Weights of a small CTC audio transcriber.
Model: 6.79M parameters, log mel input, arch conformer, norm layernorm, num experts 16, layers 8, width 160.
Training: muon at rate 0.0038, 3300 steps, batches of 64.
Data: 15625 training examples, 13.5 epochs.
Rows from block 4, named by matrix and row number. Each number is 128 + 32 x the weight over its row's rms, rounded and kept within 0 to 255. All counts start at 0. Numbers have three digits each. After the name is the row's rms in percent of the matrix's.
# pw2: conv module project (model.blocks.4.conv.pw2.weight, 160x160), inputs 80-159
pw2.77 095:119102125137102080106089144115119167149131123147119140080104061082144098110176156123050079084050159134159126121135135120125147154158117155137120177159120142045096123110164146109152105131139164166130107118086147122071143100133095173148135097
pw2.78 095:091088130148074151127092100129082120166152090136073165131104188133141150172187076096102095084099168110125178117103163183068176134145155119157146142095160101116127163130124160118094112136178116154129120125166093140099118071132114148100141134
pw2.79 094:143121178166105109190119131118158109136106095141084184077115109087149124173137109123133156198148125139152126186148114132200130121089144116169181173126155067149148138161118130038084140108150202167110139083131101175115152122178168180131156111
pw2.80 104:114084066145125141110152151144167116084144144138123132095105121192117142082096102132130126141176179107052108115166109079183104144151136137083125105167094134117108147128162120145132206124113053141174137113156129099187127113143082177087107162
pw2.81 105:104133159091173110078136151126096130108108101113096147177138189126152103132111086141089121152156121121117123132115112168142101140175126126169139127137201186109120128104109113144147077159136132123131088034140189076051164121171196136117128129
pw2.82 100:175153114141139190146116172118047154136157153129130133087145142072176092123143135125197140142132146119192142079087180141149155096116120085105088125110134090160131154135116136161132096142134176134128142112142107147169095170132151122082164095
pw2.83 092:195136121130081144136072137163104146113205117136150148125154136143153111093137173109151113054090145148155143084147139153135134147160177123156137083166148094100136132121132157146152213159123128144108106183136077136071141117089211137148078095
pw2.84 102:159119141131142164151138082137117133121159139125134150136115115105083158199020182058093072095111105134130167122122160149152175115140112140182089148145204107157125074150112169113174092134131145047135118115072107079056094175144083113074172136
pw2.85 104:140130153140106112115143171175178136098138179094090129131147104123113112162197105164137172069161156074150086085170169122166122079114127109082077113100153122115078090177146150192114155100119123145099093130154101134133186079111123053111142171
pw2.86 104:092160157178178175145155127138132066202112153134169117125136141164099126134111169151165175126189118113125154125159117182116136100117130099088145155156117147159161090090127099132098123086149174140126131186134119184094125135162128187065122141
pw2.87 096:130111156094123079115109144138095141169108093170104138189177164140173122165067132179108119131112114087112139167159140151139066138129108161112109165090092166178110094163160165132101207102146138035107105078167144164146042140095058151159107122
pw2.88 111:122164068136103154128111105081161178137103106122073093059100126126149118141118086069123099138131126154110109142105156167131118124107117135106158154120078170140103169159133201139058072132184217124121081174163122111118172084097115080116127105
pw2.89 102:114154125157120212127164086136117110103119148172145139073171051108113122147160128194166115115131135130134173111103093165096180090166111148151117088100121119125146126126105116119106129110109144077193131160105143127043118134132071105081113131
pw2.90 092:150121125156114159134153137145117105059134180148101115092143140185117094090211138122180086156167091138135082075143129113115164097122206152170110157090143135135176111196137106122143115138120184126133175147084134153076172126142155105132092175
pw2.91 097:164098129177109111185166126138127153074112143121164154163151100124099113084190110098101122086173136153181160058155097144141100088115134180055089119144089140095095112113170141106122157083149064176081082124112121150128148110155123153111104111
pw2.92 100:140160158170135112148134145153112123121094105138150122113130137068190070119121096108112132194158100181120152154144098071110201095139156106111155128107068169141155121154156055141111159031147126146103124092182129101064093126104149183121134077
pw2.93 098:172146190150119129139102137088150126147128107112144152126106146151153167110146117065127144133106107146139092124134143111134156101087164065103185137113144170070130162127066160123160112083152226083103111078092132094071148135138104206137146145
pw2.94 109:137140133126105137196127142136188134131163150161131104120119124137103117121210151170165164119126082119111132137148130187084130117125194107138103078100170102105118164180142137126150112160104131102204152124173139150149200104129115126083172098
pw2.95 098:136131133077095083105073158069081146173100089176115129127115112157128090115132144113169126106147084111134149126098084103113072120166137175150138125078115137077118151101112143151136105109113218150142095082165129145096170114103114076109142151
pw2.96 103:138127139133092089099180147143149144129116101110109143133178168149155153132199094058082131118172066111147107144165115146114137207126085148120042094073093118123172189146153150141126104111111131113095156113156132091068184112190096170129140127
pw2.97 097:080162120106149124098197130134144119114091121124140168164115139091096190150133130109201147067101127109114110153117144100102096141054106119087151060125188165172116192134113188063150111077130150082108155112114153143161059159069118162135160125
pw2.98 102:121121118150111149116099121130158095113099048122082177077093174123138126107172150093150071155143096127097115157147111160103160137123111114098105174090127111102169127164145077062086074123122133021168145089070169122168114115125164124154073099
pw2.99 098:140170146140115060136141153105149160123144092145122120015146123101119129157134063119177119123134111083166165140172150067077175090151105119083158078114067094071164133095143150097139165106106100132128103050177163093122090189196131156128146085
pw2.100 093:173134181115058187049079081103144114088104078080162134171155138101093106091172134184160125100157082089133124120169114101089143162125118063121117086144109157090110123143170180057167127188146128090126158083193116154162159130107080151121150142
pw2.101 101:077085100109116090080101148108128166118152191126089128143113115180156158080140117159179179114145137163142164136151206132098097093115140117162161130131111158094109118053145119112107148129138150100125129196163137146156135096148141146081114139
pw2.102 100:147102137134112062157171138157101142159123120166162114204122150117164138184174151095153127090098129131120143145153138070151184135109145134124145140140104128167114164154082128091079132133172145128115181165094159135159124082158183149149137142
pw2.103 100:212154107117129044156126133110122079149130153099114121061129142136151131146143155090088104159119136162106118144113108107171121176088119121135187123137061079140098105139116125127181135161180120128127196131100104119100161137108102149176074125
pw2.104 095:147155136175109144140094154134128130164128147123124143065101118141130121193208105160164093166117153143161083096132119175086177126135166179140130150136064130148121111133138181190138184062088041113124096152118132087128132106108126094140165114
pw2.105 101:131131180111146134126169167143135162137100128119139119185124192091147087110148151187073080047144106109188130095170088113144120140102174149141096105137142091169159108105130079132099136088139071134155144087086099153098185122169080135088098151
pw2.106 095:118120112113227152130116121108099163190137105152142151148117056132133125133134118106162133137148172150178115203148090152186114118160207131114138098172154090105180152153128180127152144133124146150166138125118113138097164136134137138178148146
pw2.107 108:090057076140120076172142125194080109138125189129068175097118138122161144141135129161156091107136116137097158102162117098089097185102134109138178116110105139222156134081141054163151135102145139075115087137124182171184128112096115155131136053
pw2.108 102:105066128066190160148106142151057157090160126149195137194161156113157122120179163114116141080146060140128160206069125068098142128158132096112086138154089133132118127103151138209159137128124160136160137107098074128092147147122099140166081137
pw2.109 093:119098163098097121105120122117092163090171130102175111111137089123146125170149118181080078099125176095128137120171021094172129170123188150136152180108145136084086093129142124075168108170128141106128119177158135174169062120163136095134112106
pw2.110 095:184119075147175112143092036141161111095147142115124135148128157141091122106074095157096104092162175125162103142142080102041140133090107177179119117146111153112125060177142132118075132150149112153113138123127134088083123119121144118134102086
pw2.111 106:167124182119202072107179115120160086109109141095111127146122125099137126091132129114152093135157153193105119130167159071165111109196123148135076097128097138121104093138154093104121141158083147061162129165138112118138153082089179184097142123
pw2.112 103:050092190132164158105195141090113125129082128099120209073143171111161153140081138190129174166116110112128169145133128176117113169102121105147132132114140134179123103086201137162096129122135193128163209177107092112066123092090112139135173129
pw2.113 094:098142116165135132168137095106080168084126161080095168159189132066110165160093086135136125108182140095117095039148096143131158147189086104107114127197137088128100140115131140050106122097129157178154159094128153130152099111153130133184104098
pw2.114 095:065162088166116135142135123092192120096126136168117123150114076088112115100122148162122096180120174128084144125110144152151155114156101159091104076154098143072153161097114109087102189068100049154104106171108129166083083128098110122141118139
pw2.115 099:152128164136096116157086081118085081148133132112176075111121112064123178111183131171145126090114134116134145135150126126052145123098086112128151100086129136149156086146126174140124104113126120135135143113114089126098082105144109113120108154
pw2.116 099:125108117109125097089097104115142198154065100145127122148107087128110095129158111079105122169081147117105096146141140126117107103054149169120122141092085101136139186102189097130204094133085114154139132074163193181135115102145200133119138155
pw2.117 103:156091107060148138117136047173159112128146101098101151144148093093146125202153121113114057154115125122125116040114091143129085121142127131093119115157106123172130170171191139160106127054101108108157155181090094132155176104090141089128103205
pw2.118 092:190136146140197092154151127054161212158128089155136147127110082104103171104094109121102117122159159143119094109084144129108087143092074122129107121090125143129132093135142165115067127150108118119105112191124155156169108167145096175209110068
pw2.119 103:120120198106176114109129087102092137098142140101137098121100138104073140091203153117152147108175105165132152157088133147131159168144123088076143138197120106156102157195166112156109134129164067173097109207083136139178097152115117111103113163
pw2.120 103:142151131124143109162154117059172159090100162106096105143124116141122152118113129185110113145120148115133108159104105141116128154126124139087060134131193148229121162178149145173158142161185170085111114133086152091118153108109092122131080134
pw2.121 088:161104104190118096115156168133027147107118097105107075086133117121107100090212147057133170161107177089117147036090106107131138111127176144137096178131108118131084143099115090143097118147156094090106078124101122145072127160099135122065164162
pw2.122 105:162126124131142116164168126145135072074174134097153150109135135131172158163132118080097120138066145155121193125108166094045167168142171107097185135139180153151140119152093130049127126146091148108105114122106119117179111128122162111084195121
pw2.123 096:135154071152081111087138050175129149150166181148117111082123129153051132125108152170090116127119133104111144154093149118128143106121128099144070121079111122119111144176058088115137141121093175144134111183069147117097113134119114127065156181
pw2.124 101:154118133130147134143138174092141109163145113139166079184137090140124123181156142124090151068142165195059104151130141109177154159105125167108137135131178094114115093155113146191080160159153125133131118069152111110114169175098137118205136061
pw2.125 095:117109128120155176136156126126081145128140121152132111217154165153080090064156115096166111163205084087176131071072124163088141123170093150135162111178124104117115182132118088171112118185116099093111180097134104112155163166162115145087110047
pw2.126 106:081125155210140128115110164140071114119118162167110093062123097121128140162120171168098149135091060204116126151160173156164073089114079143110206118102165155143148138097103109143121080170136098167141166172128141146174126118116074102128130162
pw2.127 094:167086133144091158164171080167123146078128128149205157156148125083179111102088076139169135117069136147105085163157113194099160098187117133175118172129131140115059145199149114132081084157105114162154064168138112149119176121120144133147137156
pw2.128 103:164127077110071136124154185132090154090135133125119104105106165126074135067164114148138094079083071107196140134101135171159169158136193173087095175144108115104142168132132154142093170119156145112145102131147102152107069084200076094135140080
pw2.129 089:119185095127078115167133128158140126094096102134124143142177087128174149135133102084133116106075118077128128109095101093152158118146136162104073125074086146108176093151081134125163150131140101199078081108086098072118137082116127118185130044
pw2.130 100:131131178102132138103141154086134088118142143141116125110112105136065071091032098055115080130127086133171111105123105121137157153142159160137101119093106128066164122135165122137139159137106131133132125118090100114067118157142178121096085111
pw2.131 103:119068119111113090141128099129065151101163137132112106082147140171101126132097187085086093129113046126134157124075194113106180133165106122149149069173160094163145125111101119131103164204186108114155073115173149125199137136116172119085100094
pw2.132 107:109141152109138161057183086116148155131111114102161124166086115169138150192143122177103127120081153126132149172051145180077073126215104121160118171127093150107119163153124100131188131084175075146108090183080203156114095134100116074099142110
pw2.133 106:092123146103124127119168168189114164089167103162164146084080122167136187125093124146144145175132149095148098130139132126142145103113109113107121119066150136110170099170133122220100109092136076147158147097138154149156091139151086165191140219
pw2.134 098:115152104143158092145168151160133076179183152163130128137128230151068142073145083142060107147135120088142075137102117162158167107149130098119073186156087099112129138188186105100158119196111122104139074096107104109150094105150114161115150091
pw2.135 100:130156107106117084141114107168096137128124122150106126088135131149121145170089120165170074182101099098131163104100113056227088119212133098166149129181120152019132116105171055143118161091147100121099123066095142137176127129109114113104068178
pw2.136 113:099145097160133128093112126151169114066145088111189129140109160109134071151125101153137107093095110106139125170100155138140100125142056102121129160157097147122144130167113125138098114120126085143145188114134143100224118175172144131074157124
pw2.137 088:086138090090047108150116065128078147224123090203126106082185124128149117069138106110124085166155118103172143122079102106141136139150138121115106125125089125138133169120078129206113113147092113098091126160124113131092129123100136154135098146
pw2.138 100:106118108118141150152078149138109099129162138134078074162163085135199168137154138091126123118136140085125107155110132061119123149072146132098117153118110114147154105147114148131123158149143152149120069050097178137136104125101136135100113121
pw2.139 098:145093094118127114044110168144141107102155112105151139130091176152118128126153110199134129154104147063111177030075132086154152173166199119131174145124196103121142135166114127095104119151123096165146129193146127078127153069114106088168097142
pw2.140 102:135096065063155101070109106132149190126119143157172107116153153118124086112098118182124127116154086088111099103124126100082052176134145125154121148133096154143170173185158189073171094202159115083094141096110154102143188127141124107188104139
pw2.141 096:125136132063116162099120141138156109130107125147163120114084189119124192118170072112122148130128132099110084102131107109089109090081123140102099164146129176085178115101095118136082083095106106085139098117119157122103140151111118080041128122
pw2.142 094:138177124140119163123092122127155159157123161177092150087106124120117103089108144131181199081092097117090196060148093152179110123084090119124167159140132099054141180088107121171088164109165150159151168156169100120156146107082124109200188155
pw2.143 094:121208110105084116098150174124211107129083091160109139111116146096120107138163093122160096122147077141160154176149086105187088130159094122119134137068145077150131119096135089167150121048135111093156109186117100103147143152192110087097131154
pw2.144 097:229150133128095153117109099102114125135142162106050134173075145126046185105110094112166112171073211081106085101124133107088149119145122092132098130064134152077120135141049191126125104115120129119123149098055144140144108105124117124119127124
pw2.145 096:151158133137120128161114145142080119163163136107169122111109178142102154100170121105140180183095187139113075105146145196114140137095109083131084087183186086107117105117165159137120073133163109151097155174177083094135153088070166127136095098
pw2.146 101:090125172086165168093177126148103172094117140165060116126150139134149137108070154165142122080157117135133151141079098183133138097154121177153144187101083172176112194131140110133157139191130157138109111142158155179099139104127104184121127110
pw2.147 098:057108099088143118186122105126161120117129126104161143145133114095083064078135121120110092087145084099090082126149120191161123153145134162161116132094125098113161161104117129131116131145142168138142125144084167147138100137085239151127124104
pw2.148 100:110150143105120182138094083128125129182107177144155139087123110131103089180134119151089115122144191111148116145110159139169177149187165162105105114105137116087071128091127071063155099098124109095129165137123163128090137159119032164166114127
pw2.149 104:090148075126143200085065092104139140107088103099145123201149093148129088126131120077136107141179150145145176194180207080099184139140154150138127156109155104078155122133141167123139123080067098149105114125106129141136150150032052172096112062
pw2.150 101:142155140152145125158161095078169146095120080180086132146119085145140096138144098060145140158132138155109117138076212101134096143124094087105134086125102100171091140171165097117100129147148129095120136096182136190169115182131189112149119115
pw2.151 102:154122140120137062097129144091177116125128170158076171092138153128113156097128144145057140169130108142091085175156089123074142087074113126140131122119070116039136146101153131096185097115149216163171156080155140122102168168089166197150134146
pw2.152 100:140134151145164124154104113179064135106175169177072129077186219150161130171180119156048165113118135173108109132150163095148086097131140134120117182084185055139083144059127140111126087058131185127132117110112113117137128108167123183141051186