Rows from block 5 of a small CTC audio transcriber, named by matrix and row number. Rows with one number within an expert belong to one neuron, the router's apart. Each number is 128 + 24 x the weight over its row's rms, rounded and kept within 0 to 255. All counts start at 0. Numbers have three digits each. After the name is the row's rms in percent of the matrix's.
Before each expert's rows are labels from the 100 clips, of 14976, where the router gives the expert most weight on average: "loudest" is the band of the loudest frequency at the time of the peak. Only what is clearly more common there than usual is listed. The data: read English sentences (LibriTTS-R). In brackets: how many of the 100, against the usual share in percent.
# router: router (model.blocks.5.mlp.router.weight, 16x160, trained with AdamW), inputs 0-39
# up: expert up (model.blocks.5.mlp.up, 16x80x160), inputs 0-39
# down: expert down (model.blocks.5.mlp.down, 16x160x80, transposed), outputs 0-39

# expert 3
loudest: 500 to 1000 Hz (28 vs 7.1)
router.3 103:148138118160141156134125100146122088165104072119103157099115124110150121141136115151130125151105146131133160085108145114
up.0 094:137139153174078122152119118137153130057137120129172112118113105166103157137119141137114131155112155125097143091139121134
down.0 098:129139143115144181151126104119143136121121105127138121114128130076111110119153159151155121144122115127059112171115134118
up.1 115:179116109139145146125135109156159129138116125108139143114167129117082118115114113143159137196175131130109151079128105087
down.1 120:127151129128098111123057097190122171116159128111097130119156118125125124125130150150119147140133149160135123148114132110
up.2 086:085130110146146174148136124139093139134151159127123126116126125120111146113116146123084131141121107124111171097132121150
down.2 085:142131142161095103097141109148147138116083122151166116137075102165141127130113176123167149148102126132178120135125151119
up.3 095:129133157142120131100158139126142122174155118075125144146141150110132103157136121106163115134117091135111152133129122118
down.3 095:108112122129146143115125175189096109148152111115168110129128112169065140150128129119138079092146119116143147113156138110
up.4 086:172101119136131077136087144135164153082098152120131127122082180163125149107126173101127138116170149104134113100119145127
down.4 092:106129173140113121119110162147144097133149115107131149098177104175143102127092137123073096102116110101139115106121094167
up.5 095:118138118149133098158134108120151139120102097171138217094121170113087135170151121141133129080114099134129131095115125151
down.5 094:133137117125147148163175095120132144162100098128119096158124125094140118106101108066094131159133077127129108122151121167
up.6 112:114118107129130141135121140102112103118142086165124142114138165136142168139137146147119146123149085135143148142128136179
down.6 120:102131129151128158134134162108165111100170132122131160100190111119158108158103141130170091080154118119161145113122121121
up.7 109:190121104142088154123163111103110133155179122114127084110117103105143157133139103133118140102127121117139113150184098117
down.7 108:103148160152122116144136175157140131143113160146164128111104139180109111127119113135150096140130104118080102114149154117
up.8 093:117136102103142112142089129124081130094109110085112139156123183133179104135124149152153092120116115121134119088135124168
down.8 092:137114124128145167112102101127155086140144136167127117146153129119122133110112096140119103133149124093112122132125173122
up.9 098:127142155102120122143123126140188154146085161104148153146142138092112149130128114134106145137091113157131119144098102153
down.9 102:096160118105143153113113136117147145092086168153093122109116135118185122192142097140140108132148144138101145092187122113
up.10 096:089148114173151126149124088148155142180133127153116109141111162107126132111088066095147177129116141082127102119127123083
down.10 099:122114101139108147097157158113169146170083118149149159129114116116156140118131088093135146121097137163139156123136120162
up.11 093:116143167152130141149149147151097114117122119168130172133156101168121082120092136140167162128099151138112143107120132135
down.11 096:159090145129127164126161082127125154182137147143103099111095091119098167119121121138108104135108094121122105119112107127
up.12 086:143143135134080161114119131100090080177121144127096149143126144114128103130098107102152108105144150117144140072136130124
down.12 085:098109145139147170137091155125099152159168123105132133151211107115126133087134128133117119148119109127171122136093127106
up.13 091:140135152119118130123103189102125107124112126096132125098126142129120112115130164099124081163121129159129106173125148080
down.13 086:127119121125133132137138099134111124124134114148124154131104115114138125134148118126140153078123109102126159113132118163
up.14 103:104164098152132094137133143149156152096091128148116133139093105161163120120105178152163146167114112060152116110134118162
down.14 096:152115112096145077170112124121145122113094083123147096109132091151127146119124144145145166112094124157141131098138121103
up.15 112:099145105191133153147124111120117150155170097199116138109147133124076131147135107111136129117158119128109148118114080147
down.15 118:132170110150143104150131121157141100128180090112136121181165150098121124055107134155107142097114131146144134123126134104
up.16 090:155128100082101149136133164102121102137120161118147090115138115139148164122111111109096083167151122166150128108162151145
down.16 097:103125112161106118112138089103101151175141104137099160118099169172117143138172154116128155139124125137140124138133190104
up.17 092:136092101112108119123129150093166148100113132168103134082174164082116143161171097145130086116160111120154152107129113138
down.17 090:105113145146133083142154128099171119143127114094127162121099115142186140169128151127139133141106111154192080131114149141
up.18 097:148066144119140173128068140140124170168160113125138117108122155131109106104130148097119100183124117170072105103115141102
down.18 093:109134154100143137162133100139090123122101102132142162127122112155169142157115140111127119109121138148132086096112161138
up.19 116:115125113101112153128119115165162113126117146143125143152095118121101157118100164104103171143109103138150102099122141162
down.19 111:100128149153105146145134149087138094106102109080109117164097136130127078139157137117111120126153128133100153162120112119
up.20 103:103098163132122130161092144128108112123119168098097089124139129151140116155155181129117111096132159168101146095150119110
down.20 102:163142106166117088122132061110115102136188108123086145156132159097121143127097108133094128140115112080103149137123127209
up.21 097:094125100119114131067128113134126132123141181093118116114116125130144123110163140160152141133116109120156179160144134111
down.21 100:107123168164140143098078186085097096097155125097129110116124123143109108152124133130154142117115159164107144114130147137

# expert 8
loudest: 4000 to 8000 Hz (25 vs 5.3)
router.8 101:111141115151164131118139163120093159088139096140131080138142115120128123129122151138170191116137114104160156130130133143
up.0 099:102113139121146127133143118090098133119151093106122141144114106139169114117133125161147184141125128079125103088164136126
down.0 097:118133140126155137137179149133152117101161139114136130107093166099087145165086107100139165124156128075152122130140144112
up.1 098:101119132176125159126150112121138190117135098130179133153130109139145108142131143137116127115115112137101134056131133152
down.1 097:114136175183136134122094128126132104097153149155137121130156127103110131106128145153174158131130090119101144157046116101
up.2 099:090126097122063157124110174145158098156116114085125137116141119160113153137173168137099136147136116165157124083113091120
down.2 102:113105196124131137135132137114120106107162124096113142136161106133104102064089144126097091156117081117128137119121182161
up.3 090:109097132171081147108069151112157086129181141095119136136123125134115108088130116124107076141149191112148169105164143095
down.3 093:104130102123115154164149128179098130177134093135149127133113097141106114126150156134138136148108084102130144118141139126
up.4 106:129170104113163144147125102116113098133103112110131110182151128166146143157157118139138139087144157145128136142152137151
down.4 106:133080137137153090166118116120124095131082139131117137121154108118163129104092124142151117119112127117132121084125113129
up.5 090:165158131119159144113108128116081099155124116125146141128110154145114093122136101116113144104155123110123172112160143083
down.5 089:119116167123098089125120111167139148152154145141122123120102140082121218139125107151150121127146154103115151107132114124
up.6 089:117096142130104165098145125103138110114110164088130128091116165151131077123136139110119131119122115054158087084122145153
down.6 086:127126148109122109119109187120145140145167123159088099137109160085130152122105160108111115135134065141146113131169129112
up.7 095:071139141134117120124125083138097146123117167150142134123115124145111167130106143103152144120098135051136120124149122134
down.7 094:146160151136161172108137142114115101114132142107083097136072113140123116118151144140094133107080102173113116091146109090
up.8 106:130115126118168130130166134143138178124181139123130135160124129126126127165151134182146133112158136067113135146190166122
down.8 096:122135126117129111106127128100127101123125114103095105098110118179117125101149139141157136151133110140169118144132097146
up.9 088:125145120135167135115144107141170175083187137100087110139138148132123114091101090117146118162116094131119119105143120119
down.9 089:137157098128111115113127112146112132124091140067139144093073111159106135124136120112109134126118166107141120148138093150
up.10 105:141143174133109120138145143103100153119107147157108147111155138146105134110113139136096144144128172110134137103132148155
down.10 105:136100124180113111150130073165125123137118125174154105146101128111147109153125133135157132164104063148123153120118088108
up.11 107:181148120089168135153145148127152183123135122163126128140099126122131147152117163121141166153111165110156125147119120181
down.11 105:139093152147112132101140081150116106170146124120094138124117123129128111143112147158142108136119127152103116104127110145
up.12 119:116130104109087088116127135125153096094118131082099135101129107151175139149125128130143110129128122144134164186108119098
down.12 133:148105131154130110177103117111191101130120150112115118142126123163133139116069134185139155111118102176121161148099141138
up.13 102:110143096113153088131098123151123111121127181133152151146130122155143125127102158138116134065106165153103122144102104129
down.13 107:122134142139189114127146111115114116122168158126083106086080120087138148131115069130169104139151155127102155136149124129
up.14 104:125162128173164141101142126129083111158122163112106132098117132095132078125099116163134086155115152149125110131132173118
down.14 104:140103101134143067176092157144153146138146080111134101131103180128123105093138123111150131114147132131108092127116101144
up.15 087:086115085155115127129127147135134134126089128116122129159132130083121092106099156149139137123155130163145149127114116149
down.15 085:119174107099157136106110125122097150132158128145102148183145121119140134151149127103097158115137135137082139135163116105
up.16 106:146111113134173125116131156138123134140134116157143122113105124093128181092115102090141194133113084098089113139112144141
down.16 105:117117121078153127111131144132180124156168141137118158119168148114107110178135149167121119120145135139178099103088107130
up.17 107:081137098132096104146147137137079154141173128185125152160159145112080104115100087160165168107118117163143103165108154144
down.17 103:121136112151112129135108119105125148133136115131085130147132112127156132125145138120110159140168114098148119129144119115
up.18 098:119138109103154117156134107164101153104093110090114147145135102106125121129134113110119165120110180115113172134136099114
down.18 096:101114123123126103098144139148081158133137158140140137111094104151126129120147155124113131118182211120119144146128102129
up.19 093:146098125088088136113149105124097195130142149064116070101114139132127119109137117124149115144125159154112151113155131106
down.19 093:152155150121162148127112107114147120110144098163142140173132148130164165147084112114106148143110106103140095120092143115
up.20 099:158139139127113134123130143125145073133114114145093099100116159133135098121123153123131139122143132130172137161133166140
down.20 102:141144107116110131118135153159129189142122096071135120189154091127129125089115138108074147122123172134114150159128133159
up.21 108:151141171159103165113166108114172140146138120146155146134129147125125137146134140139115161126131147145135147160106132126
down.21 110:137146110120148162136116139151117123113072148155197070111107111143128096138114085120146108141169119119125191087124106127

# expert 7
loudest: 250 to 500 Hz (34 vs 12.5)
router.7 099:128096140069138083111117147126127078136139099154117128110154149162172117119146144150133136136147132143142181136096143150
up.0 106:099072133109140147125139141149109105137099173157120111125140179103099113146114130116112094123104083146138134139115150160
down.0 110:133129137100133140135135147107133117115075101138131096088105108189089133158114150106122141159118170120172149131103115100
up.1 097:131176117124150116114131081117108177136122139114141151122093118097125097103144127121133107145117129125161098135113141091
down.1 095:139128136138111125140129143120101160102138095138126096108116103143125127118119087134114123104121165149144154138116127117
up.2 093:138157107093196116123111126131126119078114122123167099097093122123139103103110112105086168139098138153153118116134143161
down.2 092:129171131143125138143107147108148104162075138147114113173127155173123113123142151128147116115104110080101148105138097114
up.3 105:135116159111137131116106097091104136131120129141150168113141159154196124133154077134115119141143107089154136155083154123
down.3 101:127155142175115155131105167106152143161117121112140074119164113082120162154153149102101114119169120093134116120101150117
up.4 100:127106099127198195114156151125142113141128105107140106112085101144114092103150151108121144145144097129146121067111156125
down.4 095:146144118136137097097172116125129121142091150125113111154150152102121108171087138168140127103134084158168114112128126116
up.5 109:184106158118116123117123164126112097120133111107149120144090139084120160149132137132115141142064163139132169099107123155
down.5 113:145070131140141067176112086095115128123106109155111116154105134143119151117088151121098152075114129118129139128134134172
up.6 101:099141163119126109129207118139141100137085121059175134072100101141120131107147166121149127137139165160121146134131142078
down.6 097:157157094135138139080173115126183161121079132138115111163180119140128128096100139100155115136088120178121147139105133149
up.7 096:111112159152148074107109133161144088131145068097128129091157086134134143099159126147145163161115137159119146114118121112
down.7 091:178135115148128152101139116151143109115164127107114125148149152079149132111088151121119140154115122176141189135162148106
up.8 110:164117173092094148119124100095154142101132123112149079156145143143149113117111137149165132151113117127111107121145170131
down.8 107:109124154143140100159143157119102138115076151144154116068086104164140123106138119158149110145100121137157081148140126135
up.9 106:143163145129154123102156106125183095123112156150113144122136148113121120176095112134127131103154120151114150121100133136
down.9 106:145091128135114133106161103133137126098122129142101136098128091161066131108090143123133141152121133137144112046099106099
up.10 096:102137102144135155118165099114115163135129163159133102123128138169168105146135142159104053158141119113150123138153132118
down.10 096:130133112110093105111151164083162131167152134100099142101142112109135101100110075155183126138186116113135088131129161126
up.11 091:142108184141142132099110091129142183140117141141151126123143115088118128121127145122167144158090119104135110144111143133
down.11 097:139115132158113194120131109153132167144164137155164079129168117146134150111139089112141112062099120092107130144106110153
up.12 097:151112078110133140142158118141137108124083150124096080133158135188117145116138093124130128140182104126119102105107152113
down.12 096:120145161134156133116147160149150107128158157111090108132104120084143145111167113143094101156114152149157118145110091152
up.13 098:100078129122112100157132123104181104101102148140150122165112135127122166121147107140109076112162127164143129140102103162
down.13 095:070129127136155123098128130180109132129099139157149141167110122144098122148146169139117087151085140132131130164134119094
up.14 099:109070112101100112074120170142104146167121148109111118142147132163124079144148133176140120084149111139156185108134152120
down.14 101:099131110131100138136163150149166108147153135134135135105152124122154089117121128125158123076118116159125129123155127106
up.15 099:135137150089122146083137131149109092133100125139137169160125165111105129134129142139105106148144141157141151122092167119
down.15 102:129147107125134126147105113104152209112124102112170156117132094090130112152142125106100146102176127150127144134161120167
up.16 102:133151116105135101120119190114111147137102155101119136122115140096130113094137176085144153092121132136151164147086142143
down.16 111:106129164135120166185103132149125102030054148128128115136108102152112115147120151122147159101105114156140167115119135153
up.17 101:154082134120128087143149180135108148172100094156117153116149105147143119133144163140119132133155154073132177130113122124
down.17 100:098125094123135178128128125139093146126092107116124131099126117124142099131119144105125153127175133145167102127119132139
up.18 108:181150119176126132162130110150157128127134078112128107089111112157102053115121111138115103145091154148099129140163111134
down.18 104:137132151095137118131120096134139083137121133143127120119108099127145150094117129100140145121138179143138164125173132122
up.19 113:143158144141119122110132099101143151126133148137114101117169126104103213151150129112100166123111121116166129160143126140
down.19 108:128127118141146100142137128140151067089147139143126114099115149104130124122117144151102180077129119106145096144110122158
up.20 095:149132123149149124119128139127137157136132161113166167162137121147135166106139124137152135118130091149119136156122158072
down.20 091:146151095129139118151156120147137096102153125157171112111128139118136102124150113136125133102115118111140129157147090157
up.21 109:144155117134094134141138110134099098119078079133129096155122090128161111091126131131185131139091127125135127144128131129
down.21 101:123140138104144124125108131131140161171155103157129105156129149122113121120144111132122132111161122121152132092113115061